config = dict(
    embedding_dim=64,
    arch='mlp_mixer',
    parallel_block=False,
    shared_expert=False,
    am_softmax_scale=16,
    lr=0.023,
    lr_schedule='cosine_restarts',
    weight_decay=0.003,
)
Rows from block 5 of a small image embedding model, named by matrix and row number. Rows with one number within an expert belong to one neuron, the router's apart. Each number is 500 + 25 x the weight over its row's rms, rounded and kept within 0 to 999. All counts start at 0. Numbers have three digits each. After the name is the row's rms in percent of the matrix's.
After each expert's rows are labels from the 100 images, of 14848, where the router gives the expert most weight on average: "top examples" is what is common among them; "colour at peak" is the nearest of a few named colours to the mean colour under the peak. Only what is clearly more common there than usual is listed. The data: photos of plants, animals and fungi (iNaturalist).
# router: router (model.blocks.5.mlp.router.weight, 8x256, trained with AdamW), inputs 86-128
# up: expert up (model.blocks.5.mlp.up, 8x512x256), inputs 86-128
# down: expert down (model.blocks.5.mlp.down, 8x256x512, transposed), outputs 86-128

# expert 4
router.4 108:507483477504525543504476506471502490501484489528502520487490524514496488522547462490460519443454448502464452493494499471433469485
up.0 009:506514509497546482517498521468492523466497464511522502492448482462532529513527486449533510469493467497504483507532509463516525475
down.0 009:520518494482491437504490505534495481501482441480531509517446483497491488475467525485491492478526569504507531497533497554489479550
up.1 026:488529448469482504475533487474523471520434518502499476486444498460517524493495489519474461523546536507458450466510510522484519438
down.1 023:490514510482466528525493497504477501522530469498505505519494506502521491543514480531489471507514503471453505519513523483490532553
up.2 049:502498518495538481478476475532445507454526482502449500521531524492499544473538493486499476477475477540513506471527500513507480483
down.2 047:451473534470502504506503481483481498476529474483551490489485499490529519499468495530464482471498468526526500475470472492501460503
up.3 054:496461493540503496501465495472517512479479446488475499497463479486493498511467471498481491499487496518479516469496496436477497470
down.3 048:554523510493476525515493481527480482455493530498479467492544442545486520520526442469509518494501498477464476470501464454494466509
up.4 008:492500509496583529518503500520499492469519477464512484493488463503499493513526550524462504522487521521480521488467478508539535508
down.4 008:537476478469519453493482470509531502495503478499482499535498549494466512530466448466501536455529512506482470500510499486475510488
up.5 071:517503559506489526490514484530500476474514491475472524571475484508490483548496498516500510518533474501446525514471511515472471492
down.5 069:492473552534507486479511475499493516488507533559491488457508508507497490464494532542511531488507497501464492488506540499523444461
up.6 125:523496477523515513510486489506524494469513511477524513524538487518535493489514492535487510489490453525506475488484477494463471530
down.6 128:467507488510491553486480486504521526482564498521561499501459426481499515489497510533487477524513479483518510484510501506487462472
up.7 107:536521578463539486500500483463478488511537537481507491487518503506486489495548498467494472517451548511487472544543473517499459509
down.7 115:482550458535511477459469459502486499532513487504480487464501531489478497488470525505492504523537519497543484470499505541493519487
top examples: phylum Arthropoda; class Insecta
colour at peak: black

# expert 3
router.3 102:473521496481531499529490477532486503513491494481542543522546496450516469510563483477532499512462470471524474502507501483490541482
up.0 126:482479519537505533531527533497549469521510504489463503488507520507517474521480503477520558497494507463505496470498491471472477527
down.0 122:440530442495487488479519462515496455491506520494519464515490476514536485528496486493469550478532484513495527491513503482513508522
up.1 006:542513499527525519518538520500528488495497492509482503549502495504488469535497468487528494468453515507524515497541497492479490516
down.1 006:513520478478460562547500537511501538515457468508487502463498501499525505480502490501474509481518495504498462478445505478494490484
up.2 009:449498510477534510505528493455510524519483495513476540477484495533435537484468473461527501497483585436498525504498492493520464499
down.2 008:529529514516488515502484516502509469493442477450500461517534494480517517492487477534467506535464459518449462491490492495518478462
up.3 109:492500495480520448504483511493481504517533495490508507464483500524500525482526511511509533489514449518547502536458486511493532525
down.3 112:493496502487492477515539499502537528531495499510485517480542559472515514486497499468481500515520500515538463523510457519499509517
up.4 065:470543504493511497500480539501461505525502465479468549484470500535506559498489510474491527499467508481501505482529494484462478522
down.4 063:504481494539519485494466484545514507515485553532530498508485496476515522472505517484512524509529455500493471468558495500501514421
up.5 118:501562487482505514494501474463461544459495460510442508498474522513507488515530525502500546533469502508506485494484517490556534522
down.5 122:505546477524478489474464502484525510469518469538485497485491454508483502497453524466468525550502453470488515480485542501487477556
up.6 080:525508524508545510484498481510484484462531526494504522515480473515511500499530502476490478486450501532479517508464485484488531516
down.6 080:478468512504492468534522525507469526503516498486516484513531508484515489467543521522502531530477539472471457468525491528498558536
up.7 113:491531448526484461525530486489472464549523493491505531479515512536490496512518512544493499507547487482513471536502511492494521480
down.7 109:511456525507506515488485472509569504503479451500500487489510519537497486553535521497522510501531557508518485528532494524487509490
top examples: class Aves; phylum Chordata; order Accipitriformes; family: Accipitridae
colour at peak: cyan

# expert 2
router.2 093:503526472518462477498532444477481572496507533504488503485479485520496509485484522513503515552515524516508530506496537501547530526
up.0 123:432526447455495518512493516487525504511502566489472531480502495465465482504541504478511536527515508486517478462472493527504499513
down.0 120:559465516463519498490522511520554495535492482467469535519485484529561479544469495516553503501509500526475484490490494468524493490
up.1 054:511533471490475516551539496523561523456488514515553559512516489471512486474487537469470463484468491537485517528506551501497503495
down.1 050:518479482556456468459494481488472473526491507466481503537492521542485525490531484502481500491518517519512513515501500489528487511
up.2 132:519531514532487452517498507481498562502471517476537525497518509550468504516486483518528540475489486487526487506476530461487462462
down.2 130:491454506432500521500488447494497533480549528512516484500520521478480483486459515477416515502504535489483501491547505486516467513
up.3 069:506501517518491454522487491529489508551473517493469471492507524473495498505505519514536389519533489544505511438542519499504529488
down.3 069:523484481524530460524467503552551494486485524496491530512510467501523525495463505527522515473517495515495542461492480499488491498
up.4 129:532550540517523466477465526504524526509521506489482503488493468486496514492482523535494510460508515493562517547538527465504492515
down.4 123:539456513549511510503466463495541499473463489519536505486499487494546466539467478489498499517533505479492476502468525483477495506
up.5 113:495442497478523485507537495475516502521532481516526523485514480509513506520515487509498501515502478497509464527476543484512520475
down.5 110:502469523547492463475472492532492502476534484527498462498493482500536496536487498512491490529502537513523489454469521502499516574
up.6 119:523506482518469501505503478442513532490487509488482499524516485576495518466497529516443495478525484489485500521507488485505516501
down.6 112:498464513500474529493500471464430486477514519486495496470533487493477492553513482531496467513536470487549496492505501532490498491
up.7 111:516507488484479512495525506490498464449509427514496504479554500457540529463464472490502489510463490505497494483489503509481508497
down.7 116:491485478498469494481516510469484555461464508568493536502502474508487501477502496470508498532455492494521528507484482542481481482
top examples: order Passeriformes
colour at peak: grey

# expert 6
router.6 106:523485494519511485487514503496482488475518487468518455491514468502494538500517451537494504460488515484484507525521489519475492539
up.0 052:514490506498482514456515439523504489443491497506509498500493544560502564459506424472484502516513494477508488439497493470574478491
down.0 050:503534480482504522514459499514503466517494510484473492506513513460513482499505523513471503484528532544519463500477522488451489516
up.1 086:531476494502521495471483551453538466452504505537511524495532452474506494423498525500504557509497505481494520481507504491499496498
down.1 086:455495494452534496459525510529505499521522497526497480505514515454506482483485535514521477518493470421508519491534509526492436501
up.2 109:487511518479514507470527485513502478504490439483496523487484527548535527461510507534466495533522537513509486521507518496487527509
down.2 108:511478523482536483493508490475509528500529545493468471455523489511522482513520446452536480503481473514492516514505476495515510491
up.3 105:495505503480503508464444489504494480472495478497498477477489502532505510518544496479533516471519534525477479494485494494498528501
down.3 105:464466517464550493475503508480469516515523524504499456503489492455477541535466532507510484526479498512524487502506473503519507497
up.4 124:492477454494497501538524504535468533533465499487530526476497496537513542477517506499458473518537485513489522496519519500548503473
down.4 129:450482520531510509518499495511492492475510492485479471486496463516533494451473475486472535517538494515544512474530463507476453499
up.5 082:492472502531452494521494490501506481474506473503503495509465516434523512474509484493521470424498528490496473531513499470433476480
down.5 082:466452485535552464515538541491485491496510510506481457462487461494510441517489489541491497518507512519512507485491462532490487567
up.6 113:538473496449480499484484515517488499482488502529498500538517496459492477510477528439469548491500530485481491483487522510478471525
down.6 115:493495484527530488525511503454521535473517510498500500523480519512512513488458506564528514505487479530450498530545504551535486526
up.7 087:520514495503492514495535552510508452485538475528490484444480486537498524503488472534514544554515527463491499468495526498523446503
down.7 083:492483518505505529519487478511490502489494544511536546494483496457563458501531456468512504477510516518490517556491534473484541528
top examples: order Lepidoptera; kingdom Plantae; phylum Tracheophyta; class Magnoliopsida
colour at peak: brown

# expert 7
router.7 094:500546502497490468535541518493510477503458475472471497512468508538534507446489487509506508485497477506530506468488471537519462477
up.0 115:516495531458440507504516521544496509496506486514516527486480489534497493488535541514478495494489482504518504499454493469503475472
down.0 102:470465536519467512517491509505528516523472521513523468482531480495460473519510491541491457517511521523486504464523490476515470545
up.1 121:537492529511486492430498512478493509501469497482469504528470497507501525505511519491515476472463498480496468527541507493533493517
down.1 123:508526504499494443521494492465486481502506465471492501524509532441488504525515514454501522480473475511474537519494493477472531512
up.2 127:501519500481537518480487534456453480532523513472474487502492473509515496499490519524479521456506505495472493519504495542519503500
down.2 129:503500504487504534512486502502511506543521506439517509518491529510495515498486484501482513465487506515483479508501500483531502459
up.3 012:491514485520513532517508479507486501514490499461479475520476520483472525530510473495526532507502463501504515472533496473525502495
down.3 011:519484484502509515494470492496529530501500529513533509491503493488515539507470515517484530445530522523507527466458512500517516460
up.4 040:500472521464523518512516521465540504499480443528490474524519518497499479494512501523513540564457516538464491473491524487507499558
down.4 039:428494511479506510492488501457486452492555490530519516512543490474490486510509519493520468494493507484494507501520496496525479459
up.5 125:543533500487560504507515478508491550521471545508507509487514491489512454513453468458519481507499469482503510471524471510476496519
down.5 120:516557541487459443490515508497496508499534494510510517500520507503439487488479500542561504513504517472480511470463506536530545482
up.6 128:547517511508471586496504474485518475493475497497532443453502532484456490503543518459498506519493506511524513489507509496543517492
down.6 121:507516491474500518512536489502518482505468556509480526494515464546531485507526510504478525551484494509541482502467506501502505472
up.7 006:467486502519501494523510539506470534519513503512513541531527503504507466497523525533454485555524526518467506497517463469467478451
down.7 005:490507502505508479546500471508518511515512481473489525499485486500523466489515522559517510505518501545449463517502496473539519519
top examples: phylum Tracheophyta; kingdom Plantae; class Magnoliopsida
colour at peak: grey

# expert 1
router.1 094:475519527504513504482494530485509472498500453541475449502504479517500504516508550488473462487504545485515506491465458496533481518
up.0 120:528482494494507432570455503476474526494504552451517505535534521553462492519471502519565494512502493523508499538493501534478481480
down.0 130:540445482553478501508496480473469494483503490509504504539490513487540567497498523484473488521501525519476490524504526508509486503
up.1 117:536480500465528544478512502496546521504488464504535490496477500525486499495478494488516511487513549507460476527516548491504535510
down.1 108:499507523517473478494481550469446508470502482499477490498505500459509535490534487492478487478498480519438496518498499489524503496
up.2 118:515496516544488540502500527513485514530499504475519484459474509480483468504482538514517508498500471505486473535564472529533539504
down.2 118:442492475533484504480480503480540491500503487517510493494547484495489462504506498501524511514448479494460493514522494479496521513
up.4 062:490484503498472516477508470516560500502486515549507517523517499523466502525511501452506504461492472510501477532490509496502523518
down.4 057:470526551504514483536510493541489487477511552502475487504467477500523516475519493507507503529505518541506469528470505501486480513
up.5 030:515522513522470516490490472481489509497484512530472523526515448511498504508495485499468499535560520448512477529536485475527516480
down.5 027:478507517495508455485479536487529491488467487466492497534458512522477492532528470552515516492539495510513539506492455510484491501
up.6 123:509483515519521498497511483553481569529502504512497479491527506484500515536446489506488534503470515488527470485550488504530480468
down.6 118:531500538513464507532509466483503466494508507494479509507507480508472491493507514521496499462512489469523493533472495467512512493
up.7 107:492508529498523501506515454527483494521462515497509509495552516506478491482518507489517480499487525528468467459513485467501486529
down.7 105:484492488514478455538509529456513505522512513503529480483491477516485477459515514476502493507500497519492505500495467492514550500
up.8 113:526529502510483521534447549491552519489532496505502544479535524470485502456556482495489497457496546478531508502524524501484459505
down.8 122:499458482469518511517481503532513510468506491512505512488496491531493499518498516520520512500499481510503495488501461490548460454
top examples: phylum Chordata; class Aves; order Charadriiformes; family: Laridae
colour at peak: grey

# expert 5
router.5 101:510485531499473489490464457506536511496529525508537504478484511472483471539459511485517537539515556503509515532514506479508481494
up.0 125:535508494519511488517538499473552500540530481506502484506465460483472475509532516479508503490559448519518509500493493488534498490
down.0 129:497490498506508504534492510456564518483492493498495478512535504512517491523464504504498507506469481503538520523499520479517518481
up.1 018:478542500489502505483508524500526477513454489498542481521508524478492499484520470540510511445501517528451458472509486463497476511
down.1 016:551487559491493468528505520500516463516546520528485491486455521503495482497470460504487530497483495493518454495511523521507495487
up.2 006:483480464517467506506523521476492475490507541456495464479495479499539470534482521493510493495505493468479508430549528467498471442
down.2 005:488544537461489501518529501480492491543513491519479510528481500498479512496544506468507545507543509499508544525515524460504515504
up.3 122:509504434526500469507506476495495533466463494481514470453505511493486505513510473514575476530486505575496486468498427498516492480
down.3 121:474465488510532495515526547484506495488526470503469514508454515456488508504481492479491520472546528471516530520504512523461468471
up.4 117:518514528488487521480510498488481517489490498454556555520472491491501482490459499510473465482509497496485503478484535473511466521
down.4 114:507499492522510474504452532478471549512494479495500462493517530474542522535529501516499489499514460496532506507545531481501486498
up.5 119:502455480521481528563512501479531509505509510543466506505539517490481538523503481530481513568500517469487498500479485478538508544
down.5 121:474505491553513481501522492514526509516482501518531523473504492492478466502530500505531502487497469498498546499494520503481471440
up.6 015:489510466513549512448485534478497510435522495492445484501527523514518515544505495434509468477513524486460468484515523510525516552
down.6 013:501509514512477505522491486478505501525491518486483517477461485500525531577471505470486490506529502451496525502532433503507463492
up.7 016:514497509495469501504495482471530491492494488578512512515506517457501502508486456536448483481497439506501521529520476463481455535
down.7 014:525503527522516460498503501507524526505468495487526467516518516528479488512521545507539464522534523524531504493518495528523443430
top examples: phylum Arthropoda; class Insecta
colour at peak: brown