{
  "model": "image embedding model",
  "horizontal_flip": true,
  "embedding_dim": 64,
  "activation": "squared_relu",
  "moe": "expert_choice",
  "shared_expert": false,
  "am_softmax_margin": 0.1,
  "am_softmax_scale": 16,
  "cautious_weight_decay": true,
  "batch_size": 256,
  "lr_schedule": "cosine_restarts"
}
Rows from block 9 of a small image embedding model, named by matrix and row number. Rows with one number within an expert belong to one neuron, the router's apart. Each number is 128 + 24 x the weight over its row's rms, rounded and kept within 0 to 255. All counts start at 0.
Before each expert's rows are labels from the 100 images, of 14848, where the router gives the expert most weight on average: "responds to" is what is common among them. Only what is clearly more common there than usual is listed. The data: photos of plants, animals and fungi (iNaturalist). In brackets: how many of the 100, against the usual share in percent.
# router: router (model.blocks.9.mlp.router.weight, 8x256, trained with AdamW), inputs 129-171
# up: expert up (model.blocks.9.mlp.up, 8x512x256), inputs 129-171
# down: expert down (model.blocks.9.mlp.down, 8x256x512, transposed), outputs 129-171

# expert 0
responds to: phylum Arthropoda (68 vs 30.8); class Insecta (65 vs 29.2)
router.0 [129  92 138 132 152 145 156 116 214 141 141 111 152 158 126 124 177 125 135  85 132  89 129 153 113  82  94 147 123 141  73 128 196 129 147 153 120 106  92 105  82 165 134]
up.0 [158 112 146  99 146 134 109 112 131 175 139 125 163 144  90 181 111 151  97 173 111 146 110 114 117 141 137 149 147 118 139 125 159 118 154 145 113 188 150 147  98 138 108]
down.0 [ 98  92 173 115 111 164 128 120  95 158 145 112 136 181 148 105 128  81 119 149 105 193 111  77  95  89 123 156 157 112 138 161 135 106 164  81  88 141 112 111 153  95 116]
up.1 [123 119 163 122 140 110 150 100 113 131 133 123 141  80 110 120 126 145 101 120 139 136 113 112 113 129 129  92 132 126 134 153 122 100 132 138 145 186 113 116 143 162 166]
down.1 [158 147 118 112 132 135 108 147 134 115 114 112 100 107 118  96 127 106 102 131 115 123 144 152 108 137 136 142 146  90 126 122 132  92 138 143 102 154 128 104 126 130 148]
up.2 [162 106 125 115 103 158 127 137 111  84  93 107 110 118 132 132 132 158 181 129 115  99 162 103 130 111 119 121 116 147 109 138  83 136 158 118 101 148  94 161  69 105 122]
down.2 [103 136 104  60 110 118 106  84 119 129 116 118 112 131 125 155  97 161 145 160 137 141 168 122 109 133 196 166 129 115 137 168 119 115 115 141  86 137 143 141 166 130 139]
up.3 [128  84 131 156 160 100 149 131 106 131 141 144  94 133 136 165 136 123 157 137 130  93 133 133 136  95 106 143 102 124 155  78 156  91 166 167 125  86 147 154 113  96 127]
down.3 [126 122 149 138 111 123 133 130 164 146 147 113  82 135 128 124 115 113 172 118 117 144 132 105  98 134 177 150 145 131 155 115 140 136 124 107 158 102  86  81 132  41  85]
up.4 [124 104 150  95 109 111 169  69 146 131  87 146 121 136 103 116 153 167  72 141 142 181 113 142 182 149 127 125 134 106 163 117 108 151 144 172 119 138 110 161 108 114 129]
down.4 [163  92 129  94 152 156  81 164 153 114 156 103 131 110 142  91  80 139 134 133 128 120 103 183 118 101 118  66 124 118 113  87  97 109 143 129 145 150  86 122  63  84  95]
up.5 [136 103 151 185 110 129 159 141  85 126  73 131 148 178  86 117 155 137 103 129 145 139 145 151 158 120 154 141 164 144  87 121 139  76 113 137 128 136 110 116 111 134 126]
down.5 [141 167 134 125 120 167  88 112 163  95 168 146 117 143 145 157 128 111 149 115 126 103  69 134 119 151 174 135 110 103 148 133 119 108 128 134 136 118  90 115 120 125 132]
up.6 [ 86 153 137 151 138 150 117 132 110 153 151 136 130  88 169  97 112 143 122  93 100 134 154 129 124 150 104 154  79 132 117 143 136 129 138 129  96 115 164 161 158 155 123]
down.6 [138 140 112 127 158 122 128 131 115 148 135 138 143 134 118 125 115 129  66 127 175  96 107 122  95 137 139 124 130 139 129  96 153 116 132  76 130 102 114  97 100 151 135]
up.7 [137 171 132 163 169 133 155 131 132 154 111 143 108 100 115 119 125 149 123  88 142 107 128 138 134  90 139 140 190 114  81 114 105  79 121 138 143  85 113 114 143 165 111]
down.7 [144 138 134 174 105 125 158  87 127 121 139 123 119 123 110 103 116 140 112 136 105 135 139 112 163 115 124 161 158 112 103 159 127 132 132 159 134  92 120 159 130 104  93]

# expert 4
responds to: class Aves (100 vs 55.1); phylum Chordata (100 vs 60.9); order Anseriformes (38 vs 5.5); family: Anatidae (38 vs 5.5)
router.4 [141 161 145 124 111  95 121 124 141 158 113 146 121  94 133 132 149 130 129 142 139 139 124 146 115 118 133 118 103 153 131 121 136 102 124 126 142 132 148 129 154  95 140]
up.0 [115 122 110 121 172 127 152  93 139 150 127 105 149 131 111 109 170 118 170 121 105  86 104  89 176 110 113 147 132  96  97 128 113 125 120  94 120 155 144  83 127 174 148]
down.0 [138 161 119 133 138 142  93 152 113 107 166 141 134 103 141 156 139 126 104  79 132 140 131  93 177 139  92 104 154 142 125 137 109 105  82 124 101 146 156 138 138 108 165]
up.1 [117 127 114 110 133 124 174 107 130 135 144  99 130 165 168 102 145 146 103 140 141 144 143 119 159 119 120 127 117 154 150 108 131 166 163 152 171 115 174 123 115  45  81]
down.1 [116 108 101 122 130 135 156 102 126 127 141 139 112  79 111  60 111 168 169 155 181 142 138 144 126  98 134 149 116 140 127 136 142 131 118  85 112 152 120 160 135 130 135]
up.2 [136  98 107 107 101 117 138 155 139 144 171 119 140 103 145 115 155  84 145 110 109  93 136 127 143 152 140 141 137  98  92 104 137 156 146  99 121 147 169 121 143 133 148]
down.2 [112 128 159 113 127 142 113 120  95 113 118 173 103 119 117 139  97 139 116 111  84 151 113 138 136 144 101 125 115 142 156 137 164  72  81 121  93 117 126 186 144 161  98]
up.3 [118 128 125  85 117 122 130 135 153 144 112 159 112 151 130  95 132 127 132 158  84  97 135 162  81 132 120 117 150 109 155  89 155 135 139 174 126 169 143 153 115 104  56]
down.3 [146 135  94 143 144 132 116  85 112 114 152  82 123 179 129 111 114 114 177 165 110  98 137 140 129 120 114  58 109 145 112 183  98 142 133 107 103  83 117 158 150 146 136]
up.4 [117 113 118 106 108 154 143 133  89 127 159 110 113 118 140 116 172 127  95 156 157 164 127 102 139 137 136 108 150  95 118 135 149 163 132 118 122 183 104 107 132 100 112]
down.4 [ 93 133 158 124 111 159 125  99 147 171 164 121 152  90 117 130 134  90 117 135  97 115 123 118 133 117 116 122 120 147 148 124 114 143 128 142 106  96 175 169 130 118  86]
up.5 [117 103 113 147 133 145  86 132 120 126 136 122 150 149 126 129  88 113 132 106 138 106 143 155 137 123  95 159 144 131 106 167  84 147 129 124 117 139 148 103 174 127 109]
down.5 [146 106 119 138  99 152 107 139 110 107 147 103 145 151 137 122 141 106 123  95 153 151 127  85 136 113 144 107 125 100 100 126 114 150 108 121 151 156 122 118 155 121 152]
up.6 [ 97  94 150 120 131 121  99 174 135 123 106 143 126 111  82 173 144 115 137 151 132  91 107 122 142 138 142 117 100 149  91  63 126 147 115 162 116 161 158 117 136 124 146]
down.6 [139 145 112 150 107 145  88 150 124 103 105 131  87 151  94 111 104 131 129 131 123 153 145 149 103 136 121  74 133  89 129 156 159 120 160 104 131 135  94 133 100 128 125]
up.7 [147 115 182 101 101 113 139 146 140 106 125 141 156 115 122 105 128 178 108  95 180 109 113 134 100 138 114  96 141 144 107 120 131 141 122 106 154 102 140 100 100 114 123]
down.7 [152 127 135 149 154 113  99 126 170  86  93 103 138 139  94 144 132 135 182 107 129 117 127 148 137 148  77 119  93 133 121 131 114 137 116 126 101 101 159 133 152 117 152]

# expert 7
responds to: phylum Chordata (95 vs 60.9); class Aves (91 vs 55.1); order Accipitriformes (51 vs 3.9); family: Accipitridae (44 vs 3.3)
router.7 [116 102  80 151 108 171 134 117 113  88 138 136 151 122 159 155 149 146  95 162 103 144 122 127 174 159  90 123 143 111 126 140 100 162 119 125 119 138 128 142 136 116 162]
up.0 [147 129 147  99 111 143 111  82 109 177 104 121 144 136 132 105 131 107 140 104 141 117 149 162 119 126 120 124 146 126 109 153 106 102 113 126 173  84 138  78 140 149  78]
down.0 [126 139 129 142 162  94 128 188 126  79 153 109 145 137 118 121 138 145 155 156 132 122 164 174 141 121 143 127 132 151 116 115  91 111 124 162 130 140 158 164  96 147 138]
up.1 [ 96 140 123  92 111 177 124 125 129 129 156 137 114 120 106 131 129  93 113 130  85 167  89 118 117 140 100 114  68 121 116 100 189 133 132 129 108 150  92 130 149  88 124]
down.1 [129 180 152  87  84  96 122  90 111  98 172 175 139 100 121 139 156 142 158 142  95 121 169 144 150 172 111 155 108 156 108 129 123 103 137 115 125 123 115 129 132 105  94]
up.2 [ 93 118 135 151 139 125  86 115 136 102 123  99 121 113 110 102 104 147  82 120 112 153 109 129  68 115 148 134 113 146 100 163 147 147 166  74 113 139 122 136  70 154 139]
down.2 [149  93 141  92 142 127 150 105 102 149 156 103 126 145 138 115 166 124 143  99  85 128 134 100 163 110 103 108 152 124 123 158 179 139 135 144 174 152  98 105 160 142 127]
up.3 [100 134 162  75 121 106 155 163 153 154 127 138 106 131 145 108 169 127 115 119 125 112 115 133 112 149 108 116 185 158 144 160 141 114 135 132 147  99 129 110 157 103 112]
down.3 [142 105  88 114 137 159 135 104 152 119 123 120 125 106 126 106  85 116 103 115 182  99 157 107 155 105 100 126 118 123 126  91 127 137 143 150 156 128 138 144 136 134 124]
up.4 [132 133  76 138 115 147 149  90  96 144 129 162 125 119 126 125 115 184 133 140  99 122 159 115  82 125 127 142 156 126  96 107 123 128 127 148 122 113 136 152 107 153 161]
down.4 [ 97 155 149 133 136 101 147 138 137  93 185 133 114 105 144 114 157 114 146 139 150 133 116 157 157 140 123 147 146 160  97 108 123 159 125 130 102 106 109  57 141 142 115]
up.5 [103 142 114 116 125  97 100 199 119 173 142 161 139 112 178 143 147 112 130 118  68 136 138 114 136 146 139 170 126  87 132  92 158 119 118 142 129 137  98 124 143 109 172]
down.5 [ 80  98 109 125 101 131  97 107 178 117 155  61 124 148 114 144 130 122 125 160 121 111  99 110 118 145 147 163 148 144 131 178 144 116 125 152 126 144 118 143 122 108 123]
up.6 [ 97 148 145 150 116 147 104 103 120 142 164 121 111 132 109 132 120 128 129 138 134  86 149 108  92 113 118 106 134 134 112 140 132 150 178 123 124 127 132 121 122 128  70]
down.6 [184 124 122 151 122  95 110 120 139 143 114  51 144 122 138 121 148  73 121 122 157  99 117 121  99 188 112 104 147 129 114 140 153 126 100 107 177  95 169 137 142 107 155]
up.7 [174 142 146 145 126 120 112 136 164 121 170 101 150 122 101 129 127 138 163 109 108 113 120 108 121 133  47 173 146 123  97 182 149  86 124 146 152 102 159 119 166 148 125]
down.7 [129 111 118 126 128 131  96 163 149 105 118 172  99 146 135 125 103 117 102 149 131 141 132  72 151 136 100 131 122 123 128 123 144 128 150 121  88 161 102 145 118 189  92]

# expert 5
responds to: phylum Tracheophyta (26 vs 7.3); kingdom Plantae (26 vs 7.3); class Magnoliopsida (25 vs 5.5)
router.5 [163 102 143 107 145 156  93 135 128 152 111 140 102 156  81  96  65 140 129 137 118 171  86 110 113 147 146 143 100 124 163 131 151 103 112  89  92 139 112 133 125 121 105]
up.0 [107 113  92 129 117 113 146 104 115 155 176 154  94 144 105 132 128 105 193 123 133 144 137 123 110 139 151 117 113 143 125 113 115 149 139 151 126 147 157 152 119 115 110]
down.0 [145 115 141 126 104  90 102 115 150 136 105  96 150 166 138 121  95 163 118 102 131 110 101 144 128 114 150 123 136 108 116 102 137 120 130 118 113 104 126  98 133 127 213]
up.1 [108 150 115  80  99  95  95 127 128  92 106 117 146 134 117 110 138 176 115  85 111 122 165 133 154 101 149  65  77 151 146 166  81 126 163 148 161 124 143 176  94 151 104]
down.1 [ 77 128 134 165 143 160 124 174 127 142 104  86 127 121  83  89 135 108 120 122 129 169 148 133 120 125 128 142 157 113  94 140 102 184 113 165 125 120 109 110 117 165 136]
up.2 [108 120  66 144 110 117  76 126 158 111 173 140 145 121 128  84 139 144 106 119 126 121 127 136 140 123 129 145 130 128 128 107 147  73 141 123 125  85 177 143 183 145 125]
down.2 [108 149  82 134 114 134  81 112 131 125  95 120  89 142 104  86 147 126 121 132 152 165 121 162 111  83 116 106 105 156 169 162 128 176 138 106 101 152 114 145 122 109  96]
up.3 [106 145 146  86 133 120 122 128 129 108 114 117  90  96 131 111 158 109 159 171 116 137 112 123 197 137 168 129 124 141 132 143 166  97 123 123 118 170  84  95 159 126 104]
down.3 [161 104 176 115  74 145 145 134 136 108 100 181 167 124 123 134  96 122 126 138 124 154 133 175 100 177  93 133  96 136 152 119  95 158 144 131 116 109 116 149 180 107 159]
up.4 [134 116 113  90 161 128 192 107 184 146 117 104 198 125 144 137  51 128 136  96 126 171 102  98 143 130 124 133  89 160 142 124 151 148 123 168 135 104  94 113 112 154 144]
down.4 [126 110 142 119 107 137 101 151 112 105 110 127 117 144 139 104  87 112 111 131 136 132 134 155 145 153 109 103 148 150  89 172 102  88 155  85 125 138 136 103 146 136 177]
up.5 [130 141 151  94 111 155 122 146 108 155 111 131 131 131  75 155 128 106 177 142 111 140 139  92 105 177 156  96  96 142 141 108 136 137 102 160 146 113 127 174  98 117 147]
down.5 [ 97 126  83 169 137 125  81 125 138 123 145 160 126 132 122 109 126 131 132 134 147  98 131 146 163  89 120 118 107 123  91 108 110 142 111 145 168  96 145 155 110 142 136]
up.6 [126  98 111  85 105 154  65 147 125 113 108 150 149 145 127 142 147 133 121 133 127 144 121 137 129 165  88 123 110 141 136 108 170 149 161 132 104  95 112 148 159 149 127]
down.6 [109 107 145  92 130 147 115 106 130 114 174 144 109 133 111 151 107 128 133  84 113  96 120 137  89 102 131 179 164 119 118 130 112 167 114 117 131 115 131 113 119 130 130]
up.7 [115  96 100 115 137 124  93 137 123  80 122 166 117  70 160 109 137 111 136 126 103 104 134 103 128 117 133  96 135 136  91 111 122 125 153 112 111 126 161 164 112 141  94]
down.7 [ 88 141 134 125 119 130 168 154 108 135 103  85 133  92 129 156 138 156 142 178 124 128  96  95 126  98 137 131 168  82 111 110 113 148 135 129  60 104 125 119 124 107 114]